Rows from block 2, named by matrix and row number. Rows with one number belong to one channel. Each number is 500 + 50 x the weight over its row's rms, rounded and kept within 0 to 999. All counts start at 0. Numbers have three digits each. After the name is the row's rms in percent of the matrix's.
# convs0: first 3x3 conv (model.blocks.2.convs.0.weight, 96x96x3x3), inputs 0-7, a 3x3 kernel for each
# convs1: second 3x3 conv (model.blocks.2.convs.1.weight, 96x96x3x3, transposed), outputs 0-7, a 3x3 kernel for each
convs0.5 102:456543529530477490541474485374534567463504518514449454486478513477515534605514540496526602523538384574496551488494631478539543555524491478556526449558492495540450489427475434524535514502457515503476487570444515500614
convs1.5 098:528516434495530527491472551508498521577512471465475533449522449454545476521486675429483520560544411515409436524423380435504444494523416517465529516436552458469488557454503473505491526488468379523534519535478526510504
convs0.6 099:486551525540496540597403454463451464493546515449462558517486421540512518559415582546518473542535551453417415515578477421454539526478457455473517505558484528481484545609473511461403476488607500500470485519462527449431
convs1.6 096:612558569404483440439476502516567527516511427506452543455446377475515433496449463513543513505470544505543511504508397544511572476528509547545368470479575534506559530547550420461522533512548588544494481490468530492590
convs0.7 093:483509599416473445509495438520643618566526489564423585427544442540420535516452417559513456499567531597444465463471465472532516315492398518452603492524511385510489555538564497510546453500550472469500529486512444500480
convs1.7 097:454523518500513507468461500433613472551496412440405466574540430471509447555504436485565502461465492528426471549516774521421493513493544542555658524498450535477443518458494545511554591520491444503539499504518506501480
convs0.8 104:525573549429485506536514474567436496503450593421545549488419574438511469489476439459501555463535489452431503553408378557481401457548400578434534549501545518397523506460490512557557490503500569429507548477516493482477
convs1.8 104:576496507539501479492539457443433533482543420474479445384468597516453543481560443545470457554444545542421557554514485486506484548575543497642422545424512492502405533515488477461437490518443480518525474440485369557478
convs0.9 092:621504442500509481504513440515431493407470513464526470509429536496508480545485596455510478431477368431427436550543487401457449447440420592482443477513467479508459487543537558483542543474484488477420407508483493526451
convs1.9 099:497492493489514519501487468531486541599527552553570496452511612541548457508480546420477593579493489494448589646595576530509464439532453564488403490470486633450335535462532502539469510457473426487399524525515444492491
convs0.10 097:596455620487484497431573466528525472503509551526511527460520454481505534593560633542551439523537493530501467495460535473546519604472437616521476514409480469574516421494433591497541413422356563602436362450546578487501
convs1.10 098:618471699504444526538464398481460412443530447561549554474469504532525541419445463563571472554527475564468544455506415456516495466412503389519489586496473507500456620597640522502475545588492506512441518560523591415541
convs0.11 094:515490492486512499479529532496570545523519495523574445439528532410542541534486517434512519504572488475423499457515518484532509509487529384526502384521488448420461545481490499506481473455543518449483484480477389566548
convs1.11 098:519448489426565490469531529495438471467508514398484508518546500442486534469531533592414499507508533478479482505510448480529473453546454564546562460519520510468467455500547492519459439540406514493491473447542515484555
convs0.12 090:481470498472502447534574555454514505495512462493454515519446547465490547447534588445476574486485460548614499460482499485469494565523414603473604459497544513401630547501467520535463508571475464431528440518528570518446
convs1.12 105:498457513416536483494461505482526478447572469429525478427434599507514481545527449506442608510555546593421563426518495476486491550489524471619382464497539434623345469553569472524483436533518565476406512422545433537523
convs0.13 106:473544578529476511485481516592453483460521429555448539472453465559523444459455479541533534571458421447516454379511368518476466540542346500469476539517525467439473486486502501501577522501544501489506531467562495461546
convs1.13 111:491617504469530447555447617481430525570495548480599400415492569494509448577520419587454558623478543509422538616551639534477454507529740388593558496480451521599454477480438576519466442530453377541491497439558481478556
convs0.14 092:487570419509546498500464562460548476576481488423488486510412486469477508412574491484502545583501484560496546518396472464496448481565448561428499604507463473446406483506544459478499446495493538527533502358571518599444
convs1.14 094:499459539487435448571529503440482522518536479457506512473461475536535498462597504519450471453518477503527606436471537537532363446493468495590516494498435507537549499528532590590593523474463483542561504535476465548510
convs0.15 099:523514604469429484429555502568509478512465495373538519482438459479535488483525445430462470499464500502417491510560386565562501442530486478435508535507524476499503477422410525458544498554498563465539535515477509467513
convs1.15 099:419462487517455464562462489445535506486497476491473480484585456473451470501520593504456494429523466423488455466508462583467498620564466477399552532454591495494534591550618456473520401499570400551539462435545499424436
convs0.16 101:578521559483509519464429491451555489445458536421433389551433545478512492494557558604468470511443524455494525483540404430457485530529511614507521524385542478614578456408399558561511506465464511504401523481542526456486
convs1.16 097:439454452492392508460586544528518547498520501517471499459497522454516447491552499483492516473524487567454455495413481486559529480503571474403432432547446457521512600514485506506450428497513553535508413460500572581456
convs0.17 099:473529603458437397448557455539480624499500563412477438483489468464494491492468487406446423459498476446481509505451550411483534434444453506494462473489465566454546491511495494514481534497517539567496544444412529505504
convs1.17 104:502444502558497522362459515437508437564475494443535557477537513505503521527454472543522473445514521384459406516457501443468488530523423440571481578477528548523454356430462475539501503525549494455522540457570472598426
convs0.18 100:450496414460495508488543514523506505478537576523511530533535527442479516577533493484416435474446481497491520466528537506558409502486446498477443454482503500536414455466457490500465497447574511481487466552564468527485
convs1.18 099:447451545575527576535509410580556492438482512465480468550459506517484426450499491571529529455500550483499391563577583523470438525435446511503565544450578474535502457446440508500464594542467521469560417501569494520471
convs0.19 097:341447437506539491441498463526475566490464476430517485646541637524527478470462399496504529450429547538496463478545484453471442534520485495444472536524551520452460522502539566552445613510466583546497501529483466521481
convs1.19 094:441514481515533510392436503504527527489490527583474543534496491448449481473452377487558572525507533471474474361422486526487417480438463559490512484545449546516520472618461498484492464453549550483435418513448539486467
convs0.20 107:422522487550543500487462473590493510530486495469468494491552483466505510540579525447537564475555454437489483525525355554462558516576554428471489557492536601524506531485463506537562471528455540427478502537571441535441
convs1.20 102:501481447566437465602484643515407469514494474407549481425367472512586462520477531569537488454571495494456537479419457442526477573471541515506476546504421544465589461521553561561532415434503526508519430493477554498436
convs0.21 098:472526515465495528432438576532487512503527418523501483435537416470475537527466490443476448464521435501574541512453490499524533556492400473488463516478401422508561486430451533481504503551567556504484524520594523485460
convs1.21 095:442529599472479492493504489475512459520514519507475433498536512485460464572534476412489473495522469535518479491425510536475459385543460419502553498571436589548566400484486548426433484577494577524503480474473530484487
convs0.22 096:460528457515497558506505574511518562516567569448418543566551512470429525449419571487490385600477554648479558438521576436475495417545471452550485490563570579512482555467446493514536509611513503483529454515536457506551
convs1.22 101:473503469421501433546487584464459522454527422521460379494539521569542538424456418501559401572530458517464511459544667420464463457495579546493454431462500520469468546526456482443453610548534506559484527440475423432446
convs0.23 090:533447448402506472427493415449489547578506490395562537500503551484492437534520560524520549543423507451512541608452462546478562564545533492503450533439520545496464510527563486476568488448339521500396495547485463539538
convs1.23 092:504417590473536442553462517512517540515534463494537536501474558586467497503537532436495488472463467435536418478456362513588524481550519392558403486525471555530501460476399559522523493429475516443523518535424627465603
convs0.24 112:482548498627499528395562464465488423478482499527535436469532506458508594433522554477514525533512469593509539448525591565444468410562480597496546502537455417510531495527611524520453493507416535541512543488431449510521
convs1.24 106:527443615533431536447496524609546518552448519429545527366500487473526508483501487427488471489477425511515499653486720488481417437577518565463463520557520392581464463496480551545584470440451474479501542537529515511470
convs0.25 098:488534556416484537522450504491537568450476504465552609459484475532481438482503488524532464482528554502464555510432395518506471470425602487487540551494466487544455462395512470462484479428463481458346440467464501489402
convs1.25 104:472475533455488454478482458513461517531486556551518507477617513556535502579513482527459505593475553583493433583532517548539604540603551515422476464474526452489436498539524446444498508514560406532548479404504462502531
convs0.26 105:525483562492511557392505547473505518493572491479512484473523443608515474540475562424502498532526571444419532382397438461499473444582608526542554542478400509535420569532561487574557419528447378509431528472469470528545
convs1.26 105:544539496420521491486514454565555479500437511464534533453542486474415515537573490614512558518388468568590623607472464465468485507499468513577632546482464454534590490461518424590506407381460552495531552567462577529604
convs0.27 095:454469508484516496453557398468497507471578441486461515425528428481517500470544506420551511529464521417508504510506569503459441472521525431576365500499482481540530436459506524602542560462563487602393503464484410497458
convs1.27 093:512549524426475505435475490527414554611482461517446560621481498635418505474498554498545455559565420514521474466460517562569470573494499432518511574585393480524493432503584432481474452527507512531544525479482580490512
convs0.28 086:642628556533542530515459513623511594557400467465483451394553450516558477559519485491556543420497568558638504511500459561552489527503386457448444506483491549507460454469494502472469536496494539542520422502517485505537
convs1.28 094:578622624558440447443471505634408431444458530411501460525578498523527526509527463478451503470530469532421470649621450536514410452513562502430422436589470470561436508523441496466521417517565445482473553496520505503462
convs0.29 086:498454438545482546423530538460478480454526550454418458411523556461427448461462515437531543379461457444494433412464442626550579463459498444501424521528481456471458473444526446476562535502511490471523475460436509548493
convs1.29 089:504523487448583562530529497661568598497502492503419480466486465444452436469545509548484442528449551517504519545514486473509521525553523597543511435496426436529609379439439503463446506475402551522503458507472457449471
convs0.30 101:541530560472533502506481476459473498423450505547498433483464424476544481499481502481451589575518384449491530533523500508529581422495535503511472564452560548486521533572543582561564500517491419483551511470551408523514
convs1.30 103:490537485496458401513544544470510503495426535441428504478478432534500570444479457474535521470487434427540573505506539506538666519516474535475456382448545469522626491465469545515475484450553529541542402490555507469546
convs0.31 104:534502549485489504479509516561453441459556484510482404492472498459484485534466463515453480498510516558414460536495527500493404473517498526517551511531581486544551545471435442543538607464495520528493468587498537601486
convs1.31 104:406512520517498482519460492520505503486401443537484539541568518507463501490553551575513580444510540490547562477511466503566471540518471463474483432505503456468438410519466537484620503416671544495491540458573663414549
convs0.32 106:473498583543525517482477443547471567482527577415470472435465452510496540455656470419527569498567452445309433475571539477530462451489464559549468523468506567427487492413444461500472456495462558514430496458466607469512
convs1.32 101:600483524519459511485437554498519508460500502440478545533308579478567414479594479494594521475497450388435452398580427482428378513446545469606468481525524392504541423526453497509482545503416509433494520482475618475471
convs0.33 096:503490511492459481593508458510482553573410508625429441597557553492434545456477446635499457504498592546487493472445587517492510594469470514492496604474468698403414453498488421464551496466572439389616454504619427484440
convs1.33 099:533415506502468475606519532480537546426502447468554488573430550473565518448544375425549511482540442434548573439466529533502450549508442446564443476564470457469491455516516448519450510409468551482553480525491446538567
convs0.34 093:644537646444540518515482568523490574509558429510483544383542455591586591429416405471490479524472510576574525494694482489526529552450592519453495475538467443429491522458502473504524512502445545481490524472569445521474
convs1.34 092:482545529521529473488474461419588495535481437411482538545510532527443396552484517436427464459548498482519580452500452437477520461386523468520491401519523534488461561444507506525476481499469546454544427450583549401484
convs0.35 096:407573490471538530470488560529549561555449509434528567622568505464451460545485596467477537478498559470493485520516443490445465442446430530583493533497531513432544471515556515482497398497508540437427490498461519461492
convs1.35 097:434497507457472549584576611480485636456514424431439459458552498483443469494639489512458482437506491396468401496549540456545472535398455433471439589487551591485471463497446531579543411438427524493601469510503609476506
convs0.36 095:491524443566524585547509512575481458364563479487520346456503434531507433458444557543496505469492480435536467541491508511469531424483449462611588540524469417518529568555521535536498507507442497503598515483535516491520
convs1.36 101:465441443471464410479560461529526473443531548577446484525487480462519471453465560520601580492580610480534426400569427491567524498533513393442441461461517425462516372489463458530581530591502478507494439454513461472430
convs0.37 098:502535512560431463429428517459522461499507441515563524423479378492475434623641495477504412459480490466526536465525469467517499513549538408554545421535437534528425485529564455537512477463512537522397456500518546536502
convs1.37 100:378524504579505606565469512490453488592542531489492500498551468469507422532453561438540475449504494542506529523451475529524475493507542533480611521481559591493561474459439497507460527423516638451563457458500594596464
convs0.38 094:527452532555504490492505455541524445567488438480437534627629590441538421481516475542535554483479512511456451544520424457519518487430522518547569426535484469452496615507550480518497456568425398480487434539468539568499
convs1.38 099:452528504529465600422487483467521517522482529517506541393497572499546548452515518497520493533508553548579491439549559584544514552552416528575563492533501459467473579476564580551506486433414374454469471430492458554556
convs0.39 103:460517510507605431523519471484447522466465562641564403472466504476512470458542596378474529491469473634559359396479505534463504632533401513482589463477591343481496469521508482466479540390435467415414514504523434588414
convs1.39 101:585514480536495480513490597499509494455521515437558551537473554483508459479615503538453456464432565394485575431518398559540558392583461574514540443522503393549469525387506593452503482433503551439507465515536482465531
convs0.40 107:518537488499554454443466503533475506424453452554470451483519530526460464482532530472508464530592510479547490445517501483515417639482496494480519506551538560510471492524542518552582440517546484534513392497507401567530
convs1.40 101:483469507501444507508450447447582476488477540498551493533554547474474519441504471538502493456441433513493540584445416519518516479522553502432482513416413395487474456436495547520542598455550597433508560532512502400520
convs0.41 097:577439427584482421435486468511547430463495473571512490550498494497466479468513528594411510653557429598537485422464506361432577489420602588500437518525474498544469540519445575570430650463431370503500399429564439479560
convs1.41 095:540494536589532459527536536461503442485519429531468461389479550434565451420499564552541515506430464542603532542605471534524468455554484468534574517410535508500382541526423532486481569569536433586494454510519514486532
convs0.42 101:502422547513500540421508477555511482448494557502496553563536515451455502501458520528437417470495477451461493494308564504503587555546575348495536528423452458450525583592569534482369472496576495501497493502449544559405
convs1.42 096:555478492486422473605652518510478448428488455528445514506431455483498505456496520503531415561490595570466585534527613491464530534566546518540551531549443544562538487519441571548495505449460609537517531483520548543532
convs0.43 099:472436526444554509419518545497542473544419503434526513478537489510440498567529530489481557427566467529550535410474534486499518502447485542435483488537472449592494570523499429452417449484489460456469507456469497500606
convs1.43 103:567476609527493524498560518438495514506530438486414503568482454484469444497397528599481543489466555551580538469539557442497468516472465483481542630474515395450514564593626592503508435495401507492491475552460485529559
convs0.44 118:482474417469468397480427458539498492483470489528523465551549524611535521505450544530476498505537521474578536624600526580504405498447472509474542443455505450543483496398436472533468474458453511476482484601515447564480
convs1.44 112:445465457574500528445532546588487502537472515538495474409575668473465521491511451546523510461459470604554579627542442574494481503508471424569502471527481439455547561596597525474496537514548468452610501497522501479513
convs0.45 098:518515408554461541526472570558577519408468489522480476446529535444445515427445393445541497536505465576432455492479451473518503455362492508588497488522464501457538530444511458497571491530482473521470403425519471501575
convs1.45 100:515486434511536444568486481532497491474510617540498427439438450385449520438423564628495494481547453479481523494532468547493615434549524396474593484474545437406539554457526516496452463564522516410572539588463405517440
convs0.46 103:599481526458474537431458497508487421505498526488493478467434503523456438581589570518465405459471530565627524541507428458548515445589440573436523453504482467477489566508438493555567445446471510416561519485449423490519
convs1.46 104:450544431502483538565483548528515506575487543619412492528515461491546500477545434505445502488471546542570405508423531525495536459486447547502524480540531535520484546434565502493461500445461519433537499511506503594472
convs0.47 098:482526609470492548537473486552503600458433632517472513481449457442528421495632580528549480492494455490491512430474465467527524560541403469568584521490538553465467552539528425530494457564450534551474456434475595458433
convs1.47 105:546489471411456543490544603466563477479599468487429499537469568491518468421427532454489502509522392548472418571462486490469412465583570416546453432590400524495410436489506509556527524512428526472499464553571454451433
convs0.48 102:488464469534453499527468463456497528477507431531505620532499458452447462554509597415420483456512524603534510577557557407593550438474593545527627449461501453562598531474461545483443511525454501520635476518561551486453
convs1.48 098:473519465453538510556481566498419474480492532450474485482465547429531455611524463448528535513442518487598609446533536465443615433438448515505520567538542513506461454452568538585539467569529499512460513477508476475564
convs0.49 107:529471415447538478515514453528488489532511493499578521504511477463532542468534479507512487552539495534537519534449504487535463521493500533534456450503551509502428435404502510462450574505488422542519470524535560440537
convs1.49 108:479499443518437539542579501406486536478445455463384562487487568470445562443490525503600449471491527577518483595518551469507474452593538482508503499435577517454521466503421500445500591483470450565497461521443484513528
convs0.50 086:531511379526443593509493451516503501439455552533442461458480553395560489584442506491441449581527502579561516511487562348557483459453503484592472428474516460483446486443477486448516538531435484508490479506440504395514
convs1.50 092:460526524439557507575424417543476457506438530452458495464518548505562441470551507522493491465550506550561448503463406524472488482498531502529508513532507437483504535527477519478593506572500476505493595555523399582404
convs0.51 098:432481463483424515527470382504477490508576534487524486462501514527483572551538470414430449420581454518474492487461526459485487520481424512505540491461445430458398483469473498508516527411496460497583531544496493531499
convs1.51 099:606582585469535336440497622508500522490458494488532461504510483433466399528460471495524394513513544526528432528457550494482574458501432622520499545471441461509460472508483515486513536596557513484519465503544495473510
convs0.52 097:507413473525489480457577517512470459562480552436407507578519516546495467445570531530483537522409506565461474529543509578533561469474466496476578515427564509436504459510496505488583578486547481540510503486507449551465
convs1.52 095:438544518462457573630540485435585499477423473428524453456447552444503492533564487442479548534500517490481445566549552467466503480460597451530570471473484400484525505514523515453499448536478513509487527485534482466478
convs0.53 099:512579568426457543519454624537462546474439539466536453481486513458455484564452564497486546496407426520548533527542423410505570507484504556526438572471417477520450465506494539493461511510540520450516489549463539494549
convs1.53 098:447524523490464523481469464476489462541509565452531432469570482542474564482493493485487483565476585500549546545514496508493506549461445488472538409546452394464464496613478544506490636532483438474488623396511485547478
convs0.54 099:464489444468489528426482494492516515510457479443479617504527504479425471511479447549515470593523516575489529625458541487465511488510454540484490507529501488485542504638500461467409464548542398509492503420528520535455
convs1.54 099:497524510459514490457417503484456535570566465540520496579619542563464563521518535360512505461522481592518519562534641445485454373576300441515516472535392507508476438442505541557413572464520516455438560546509486552538
convs0.55 102:545556499473459426491419500512523506503485544505462534530452430473581508486468505565473537492497458559500443519587459467507520441489575607455444479552447555431418583486488526530510498451424537478548547438502539569502
convs1.55 098:554573521527479527535501471537554577495490471465514543570651486477490563461475526525452467500515513463503417423467484461500522611411438487436490572471566494512468533508447520544431615549515480447515490529505446521509
convs0.56 093:565541455500518639484473551535529420451458463499549442471452494465548453558522478494493510516502435466521548496533470452461364613440410482556513466450493566382437614555526522553484435544524497495524492506472504506480
convs1.56 096:462482447511499495534463457456479506462474559420461552465418487448457512502595483459415486457546519460511508510518426629557468467550529431439467391541540413508534531517484553525538508491366572452494577427505495498489
convs0.57 093:479506389479549515515405521512507436442512461552596494483570518553380472560487442481546520586503505530513467505401510462535523440543467547471471572393569517614523441510566514448470534459462483459521486521453462411508
convs1.57 096:558582539429482478445466509567488505474458467471489540538475424443530507490498529397483430516500416429508503540522615497465515366510558558471406513575418517588467541556521466458528471536589515486506534531427544548503
convs0.58 101:496562571500528477488470414523531548550472526546392511423533570521471467518537493486586468451552508479533487520518599553482503552466522510527370537536492489518501461455456471475463483517492535494442453467525495506426
convs1.58 094:538503518518535532427439499507511575454547430536545556575505563456465424530443484510465508499510476516464465510501386471570538454453576467459487454501554597408446422420462529466523546524395626467585511502567484510474
convs0.59 102:492399483583472487499491543475456437453522502401467511392423584566471612417506596478527485464467483449506504451494438562432462500475420503453452521507457449482573506503509489506438510457462526518567490492489537526463
convs1.59 106:460426500506528473527528458479453515511491448466462503478480606403526509583520435533443483526508581484512618476392497514473498468495506506597459496469426602578428477468482490494488491537438519496534521523459525419576
convs0.60 112:473467500471439533520486476446438494422451560602635439431529454516531491559496518494439511399533464459499492524504463467573511422635494518525505473470507474484493484474481556451426431578515473484515530501517481533516
convs1.60 120:477515521482490418467505501500418428565488485501562575526465528531411449479462509496501539520602470510464520535483443469431490552422477515434500507471481541526504506591394488395521480426420463452487528539408511450425
convs0.61 091:542553514564468576451463465560655598577670518511563365442479469462490457480493539549544567482477453461481505577518489468535478468465529468528477513449512553549612522503448467463477493524595429505539502448445480463491
convs1.61 097:480531566568554595416495517546513489477411398603631471431402441585495576501491516438451587422508406455385496460434426458515533536574523424487542510490485598488515511511547576488559450508500438538516462482529533514464
convs0.62 101:518554513562489533550559557448521585552524508433422477453415473551526507445426436479561572533434543371493466465447502475546383373484403447538492523536513569482485536554495494532497548514523555544536517521448458438503
convs1.62 097:495411482505495458462438510557534532446468572396507439463531496548525432462518503472464488493509537396482441537450421536488400441571509635478539476602491497466543505489454426435430559481532544520479513483603386506487
convs0.63 097:468562520536512506554418535532506566516459558581438570525471470480466496493543518470478568545473463471523479487446458444498397548509384515555397531437395571392569445404468524399471464533518455490529476474480629533448
convs1.63 096:475540442467481498578426496543572505557465503509513451473526447522578544402527479516567449606493490547505540620462477609535442522509478453547473476508526466499458491486382525454483569491474549543439477589433398466502
convs0.64 101:438573557522539519500565505483511488472447393534455560424468525548495541513552553611522397490463505605617556474499490449468606455489554562500511440500525452530561388516489498457475477539507501482436557548475453455499
convs1.64 091:463517540479552470540444503573480521477544426506461493452429486479511424457450513404456506519658552594516497428521558460576542472514437547494550492501611455446553399538473509494558537434536461483494444475510430479445
convs0.65 106:500509553482464532495449472516518492472492537475509492464553502501466446466455568461517529519532469491452562411462501556570478506440469535504487500518484437440491516479494492525520472427501510480462513522424537605405
convs1.65 101:579477409464508522392482508494427510478497528510501521538583536495485483532489539553499573549415580454498567451474455477484426553521463558528537500508505484420449518485486513475481473434413520442536490547411513524460
convs0.66 103:491457486516471469510508574581442489479438490564489478419480452514469508473501497525388501514512452570549531496535513438523472483602472430501610559532528435480430607393398588432527619481516459437521514519451435514497
convs1.66 102:462494408437547513524490544533428495424515478485533557511474515479516536466499507480476492469493445475481451454464456429503505498417415495486512415488519449478582530509457448495460463499451495563514463476546430525511
convs0.67 101:529440448510608567413501524509523487495483445538472522482446482543488525454427521513447505499502439517440479594538524527568527377500520565511474389445574494469514524497521444532450447470491426551472479538548540516457
convs1.67 099:442490504389450529432493439464437493496532495571499526464570626480486538551553456458494421491542582459446428437441402546551487505503611479454494467496549542483407501501557536427484432487372465510469430463576441498555
convs0.68 094:418417494545537507423513524529431438514509506466460559530635530517530533461468603534497419420547560386485541534533510565562477455437517482561455545475467469496509524429488503494404496500451423531541503497468388574483
convs1.68 100:406477448483503472585504465499580454644510457506482460505529461531578463567440493571535528486488438503392499365531519509555487429459523476470548489476493524537504485548451460513547400573566363476598527456534520482501
convs0.69 103:526442500457503474424448499545507490496419552513465493550571584468489507634542539517514470430525512541552498414386333426457437468422483427515497491539528579533517459505621470552536409499518504488427480477505462502562
convs1.69 108:598492499582514515519530436412482447412469515478500469444383479526591520451524489528490477461530476577435530549471448423480539346425498534562571458430420493572464379437446508550503374472570422489495459489487620541550
convs0.70 099:466492437554555422540522538424519485505554475514508522476491545515492488496518466381503444559564484451438468499466583447421508501496511451506484643492409440437510533474467436487537564441400491516466461521552484483553
convs1.70 090:465472491546472434562542500537564588576439490499450408445476554484497426534409551476502523506511415554538482526444523533624463349490554561436631463556451535521517573546492537570522488511483508477587530448503414493586
convs0.71 106:512495456453533465490511568452540486514456597494489487491474539553482496525477450568539516518401496528462469453465394424516417461469478482537608454496583592408458426511523595539487536536517462455515537521420619435464
convs1.71 101:469487450538510589533466493534423491507486552505439503436477508492447447424454484493493468456634571551416420506472502563498561659512533540561331459527467352489462482480477498472509532500456471531528488492484459453486
convs0.72 082:567507533502474472610510511522575475482555520565483526490475558489444513417476579567410454452514494450523491593534524500513526462549478616546538442416491436435494449389419446493475410452510490580553512507433511525566
convs1.72 082:448467453557458373482515556459518551461542501495555383482489543531509507520498458499432531443505464423493381505477521520506527478535504557500624601462463445421443545510513568507507553537554541489619580489568553428535
convs0.73 104:418410412460490490463505470495507528421570452607510497544576578459434425508502516480537509467452525477477557426405464512484396485427503432520442575524567484402522452476546518524510515483480559520454396459436601494537
convs1.73 100:456493496529545460550522476505509401538483588395462465456519562507534540613416505506545472495488519471525461548520417400530516474505433513545516393508521446435510531495536542494516514407509454407468612560528484469533
convs0.74 096:438429549477509593503563527524489476490499506472542431463375545366582466555615483489488444607470571545544472464551514408508387522383537544521557554465474453434509513525518525562568408450454468527528547555480483494496
convs1.74 095:512435525444541510576624511476509486487405432438531398474454449550450527369493544537449543473530423510566537395531467538569491477481515585581559474499514552517425477561484506403585583489484513493512528472511472410683
convs0.75 112:462529449458502580457558503541500423463464545547462481482581577471549478534489461489475501504567553456540530498506422519478403585449360409537473435523493418562462435438511463496471481530542466461536473527436501526495
convs1.75 104:403526557502511541506555452501498522452524487616499459542596486565483502494465503505491547450524495509466527450540462518552485532484514653446492471517568553441585527487397484516505438534437481467485586494563519528525
convs0.76 100:477433468527544446603470542515570530457494448446479541423449564499537600500504435493505399475493576430511588456440576405390468514578532483551593537511476486431464538363494539489542552541528529525502519502448539420461
convs1.76 099:490406425556538546595560668439532550518489478438399464471452535482529421503506565534455571480528481588544590518445612554528505429541520439526546436431440534449486384525484419504512529630530369499442462551539454445565
convs0.77 102:428440411526503533514544572487519570490462494538470501504538524532512505533497552532481494518451488485561509438593453560470492529476455581502487455506475391460514533473569486493590562476529564494435527515495495518531
convs1.77 097:395535518453501503604522419573584401477576511522480572465469436449520478469493502553492492462554469568539468537549518586447551552516458449563610578491400571508444529479506430478508567476563484502495569492467501481522
convs0.78 092:528475445569450472493485508518478515513530456529490483543492587517508566494499566489453501567492501650560595573572467495460509594547407526520456518522423531477572603488553545483399460476442561505529413545502505556562
convs1.78 098:436437566481495494507476498537549590511473506512565562477449446498532449528516473421461413473487440466526578502539488508550575536462441476473525572501536506461516527480564571419559517462415540356481573502500404503539
convs0.79 111:439475432456444478536508491485448471553506482484467504458618601490498425498534569551476563405517443650585628615479605491557540568568652496521528468501528484533430524519453508512469395445422510554478525494588562577460
convs1.79 104:514474421525535556514546478513554513462499454523566519486423496479501597432482415378512424575551474650474587473488432467533485615497557403507526453497520383437568544486628529458537539518531448408470442534583512459489
convs0.80 108:561387570424607469482472579489532509534446517514559353478493564421516527488512483401431572464507507527530526479485527458531532515507520636489461561511431459415507490486498546561540529489517500466582533464488505523504
convs1.80 103:424499522481500457435542568535578500562500433516470506411544455477432565484587472458512531485547529462478514473524532471525558501517552565618470512550476479548487444434472447540451522435498432557472516514422423546538
convs0.81 091:621513582545510566616564608453528469571527506508496441500506557485444531484505526572555634514474550749596553437473550492490516535490509428493519509471497364461474506531484487470462438527508502473475518503559545540551
convs1.81 098:541461548451469464506449533537517514500512530546485524487489556462537488489494515481473486463473432595553664529534502434512509470480526528595712502411481466496540592498484560540471566485512580460463547488493488502513
convs0.82 107:383520491479491471467522540534541462495469509547528513592453517553461492408482483550448496591521501433599525553472478414547562524483601537552489521479496481458425489467493522470492516499504514514572478581494488517506
convs1.82 116:480466427380548417527493424536459501431536503507539496451556608522504498505544444600534437531491499515497511445490548464450534463485513500618342499481533452606445538459493564545463516384542434584451469488539449465526
convs0.83 092:508454464471506501534525608502512503417473459523497439549543517452513502462524500427480436534552581458509532459582485519441477499568529494510487397450496645466514496453621538492532515380475389520558499477532554462429
convs1.83 097:402497415539471475556582643519586353532477470507540549462463504464488548526585466569434452473508469538567599439396470526508589480487527520545504493513556487484550467464562455463472471497464525597552477520404499477582
convs0.84 103:522498519499482462519520474486500522544490508536432497499471497565515534369473415505551521420507460503445525540483563446435485440491429470463537498509532517481486448416436595518559480506522527527574524508425459536463
convs1.84 098:563472460605542607478534410520548449519514513403479456520515517397481376514475490637490502531550523498467465496433413568457508455557560592420522442511544399552537496614523594508489622554532527438568525526605486503466
convs0.85 099:576504546380494530471471549504490469562471477486484443618460506447482482443533476571471463504447449660506516371514505494462515407486554495482468622407510439612366439449474478453579414524448465477450478484510420517488
convs1.85 090:532581534488585438468437498546591426524528418595532530588480539460489500418552507534469356564560448482552497447515469503462485431517499550382571457566486528468478501435543540542435455504486441481508463555495439457512
convs0.86 107:461502559496453480605458413533441434442537491448550471432507407575458516475477568426593488472510484558519456456467361471499493578589466488500573614480511472531487475546544401550555470497600510474528478592544510524475
convs1.86 106:470543466497580471398489540475454493519490464567526485482492622451544457536474463563474471546490527582524549503414548522423463554550569512559472475451552540650429488532365520519510426474435411505484499404461473598531
convs0.87 096:544449468502555495527529468522478502515500533548540470434504459433511544513472585439514499500569516462410539480479430512548553581544425526517564510435469490543492520547486573499498517379403553532525530408503577469478
convs1.87 101:417534632471333472478469485446511449445523553479507483587478491443490554540527562532559494466489498417519552578506504483466492587606510449445583506532567509475357594459561536493421485467442532503375562509537502530498
convs0.88 108:523479481579536465435482536499513548527516507510507529447451614539499493455509509522500508644443545508485544491457448513565474516578448537421553609514524451480519582478613519528459488537488427541534491498529528479479
convs1.88 105:456473580427514491540501528431515453478535559412493499436492623447589481497471473466564487503418496441505402533492484509573505445427468440524428463546440425511528455475475588485461576501500456461530448558420511405510
convs0.89 100:515460495507523452483426524496474541491497479532489456474529444520467475526527520495525505508451537566476530498501502516482511484463467522560455511482524582467499597575509542435587591489583572506461480471508500470556
convs1.89 102:460535573497459527521493553548530505419494581475430479500538452518557518476456471384544488429473526450509555478526480365528441430428575509526457465568475557499457567529515570481516430526449491497456517482492542476417
convs0.90 097:536465453516499519433500534419468519426443407471451428460532420589457439632438519482451484469473518545517481520585427517508470507550498424501429436491499493467458446471447598466436618524466505586422507512517471448558
convs1.90 103:415486472513481507447493432489478473489552530544585467522585438487509544581443493502457469456449467488533421527515492477525547554433438577532348495477465552456404511506533476478488452441435569556547518490497583528507
convs0.91 100:491529540548439474557521493458506469499555495567498467491383504460558524441450535491479512527462507525557485511459463482502502515507497525484590518493486560438565539466439530479480473544495521564526498492563433535517
convs1.91 098:520496372540534499407464433476478536505524492417499503539465545427551450514521489513391546561445467476527436559467623509482512528455460393553442533473470324464510422572453507547509535498531466534540389518550547431467
convs0.92 098:530602734494453576480463514480521495462484477479507530498516538532499464479466569463467499514509493515581579500548589556522482417599454519494497515481438427457571438474527495450564500526582551419480473494463537510527
convs1.92 098:523499505486582634498422452520513556526583571480403542469543548554516513549482489492510496452514520513527504444412502491509438431477505568466644548484573514438534399452428459461543511554597479580508585487550425470601
convs0.93 100:534455456505523509537446535468526531464380406507477451500442418500579521510488560421510454622502522449494475556468481492458456532467494481550514530444486497431583482472452487495461503574509523522534409459508497497464
convs1.93 101:535475569432472551680499571523444547554482468480464473499546476358403449534500480523450550485535408558552486544582547461466478413498485432503518460521496489518519471454472473450586516463492505528459533458449467398480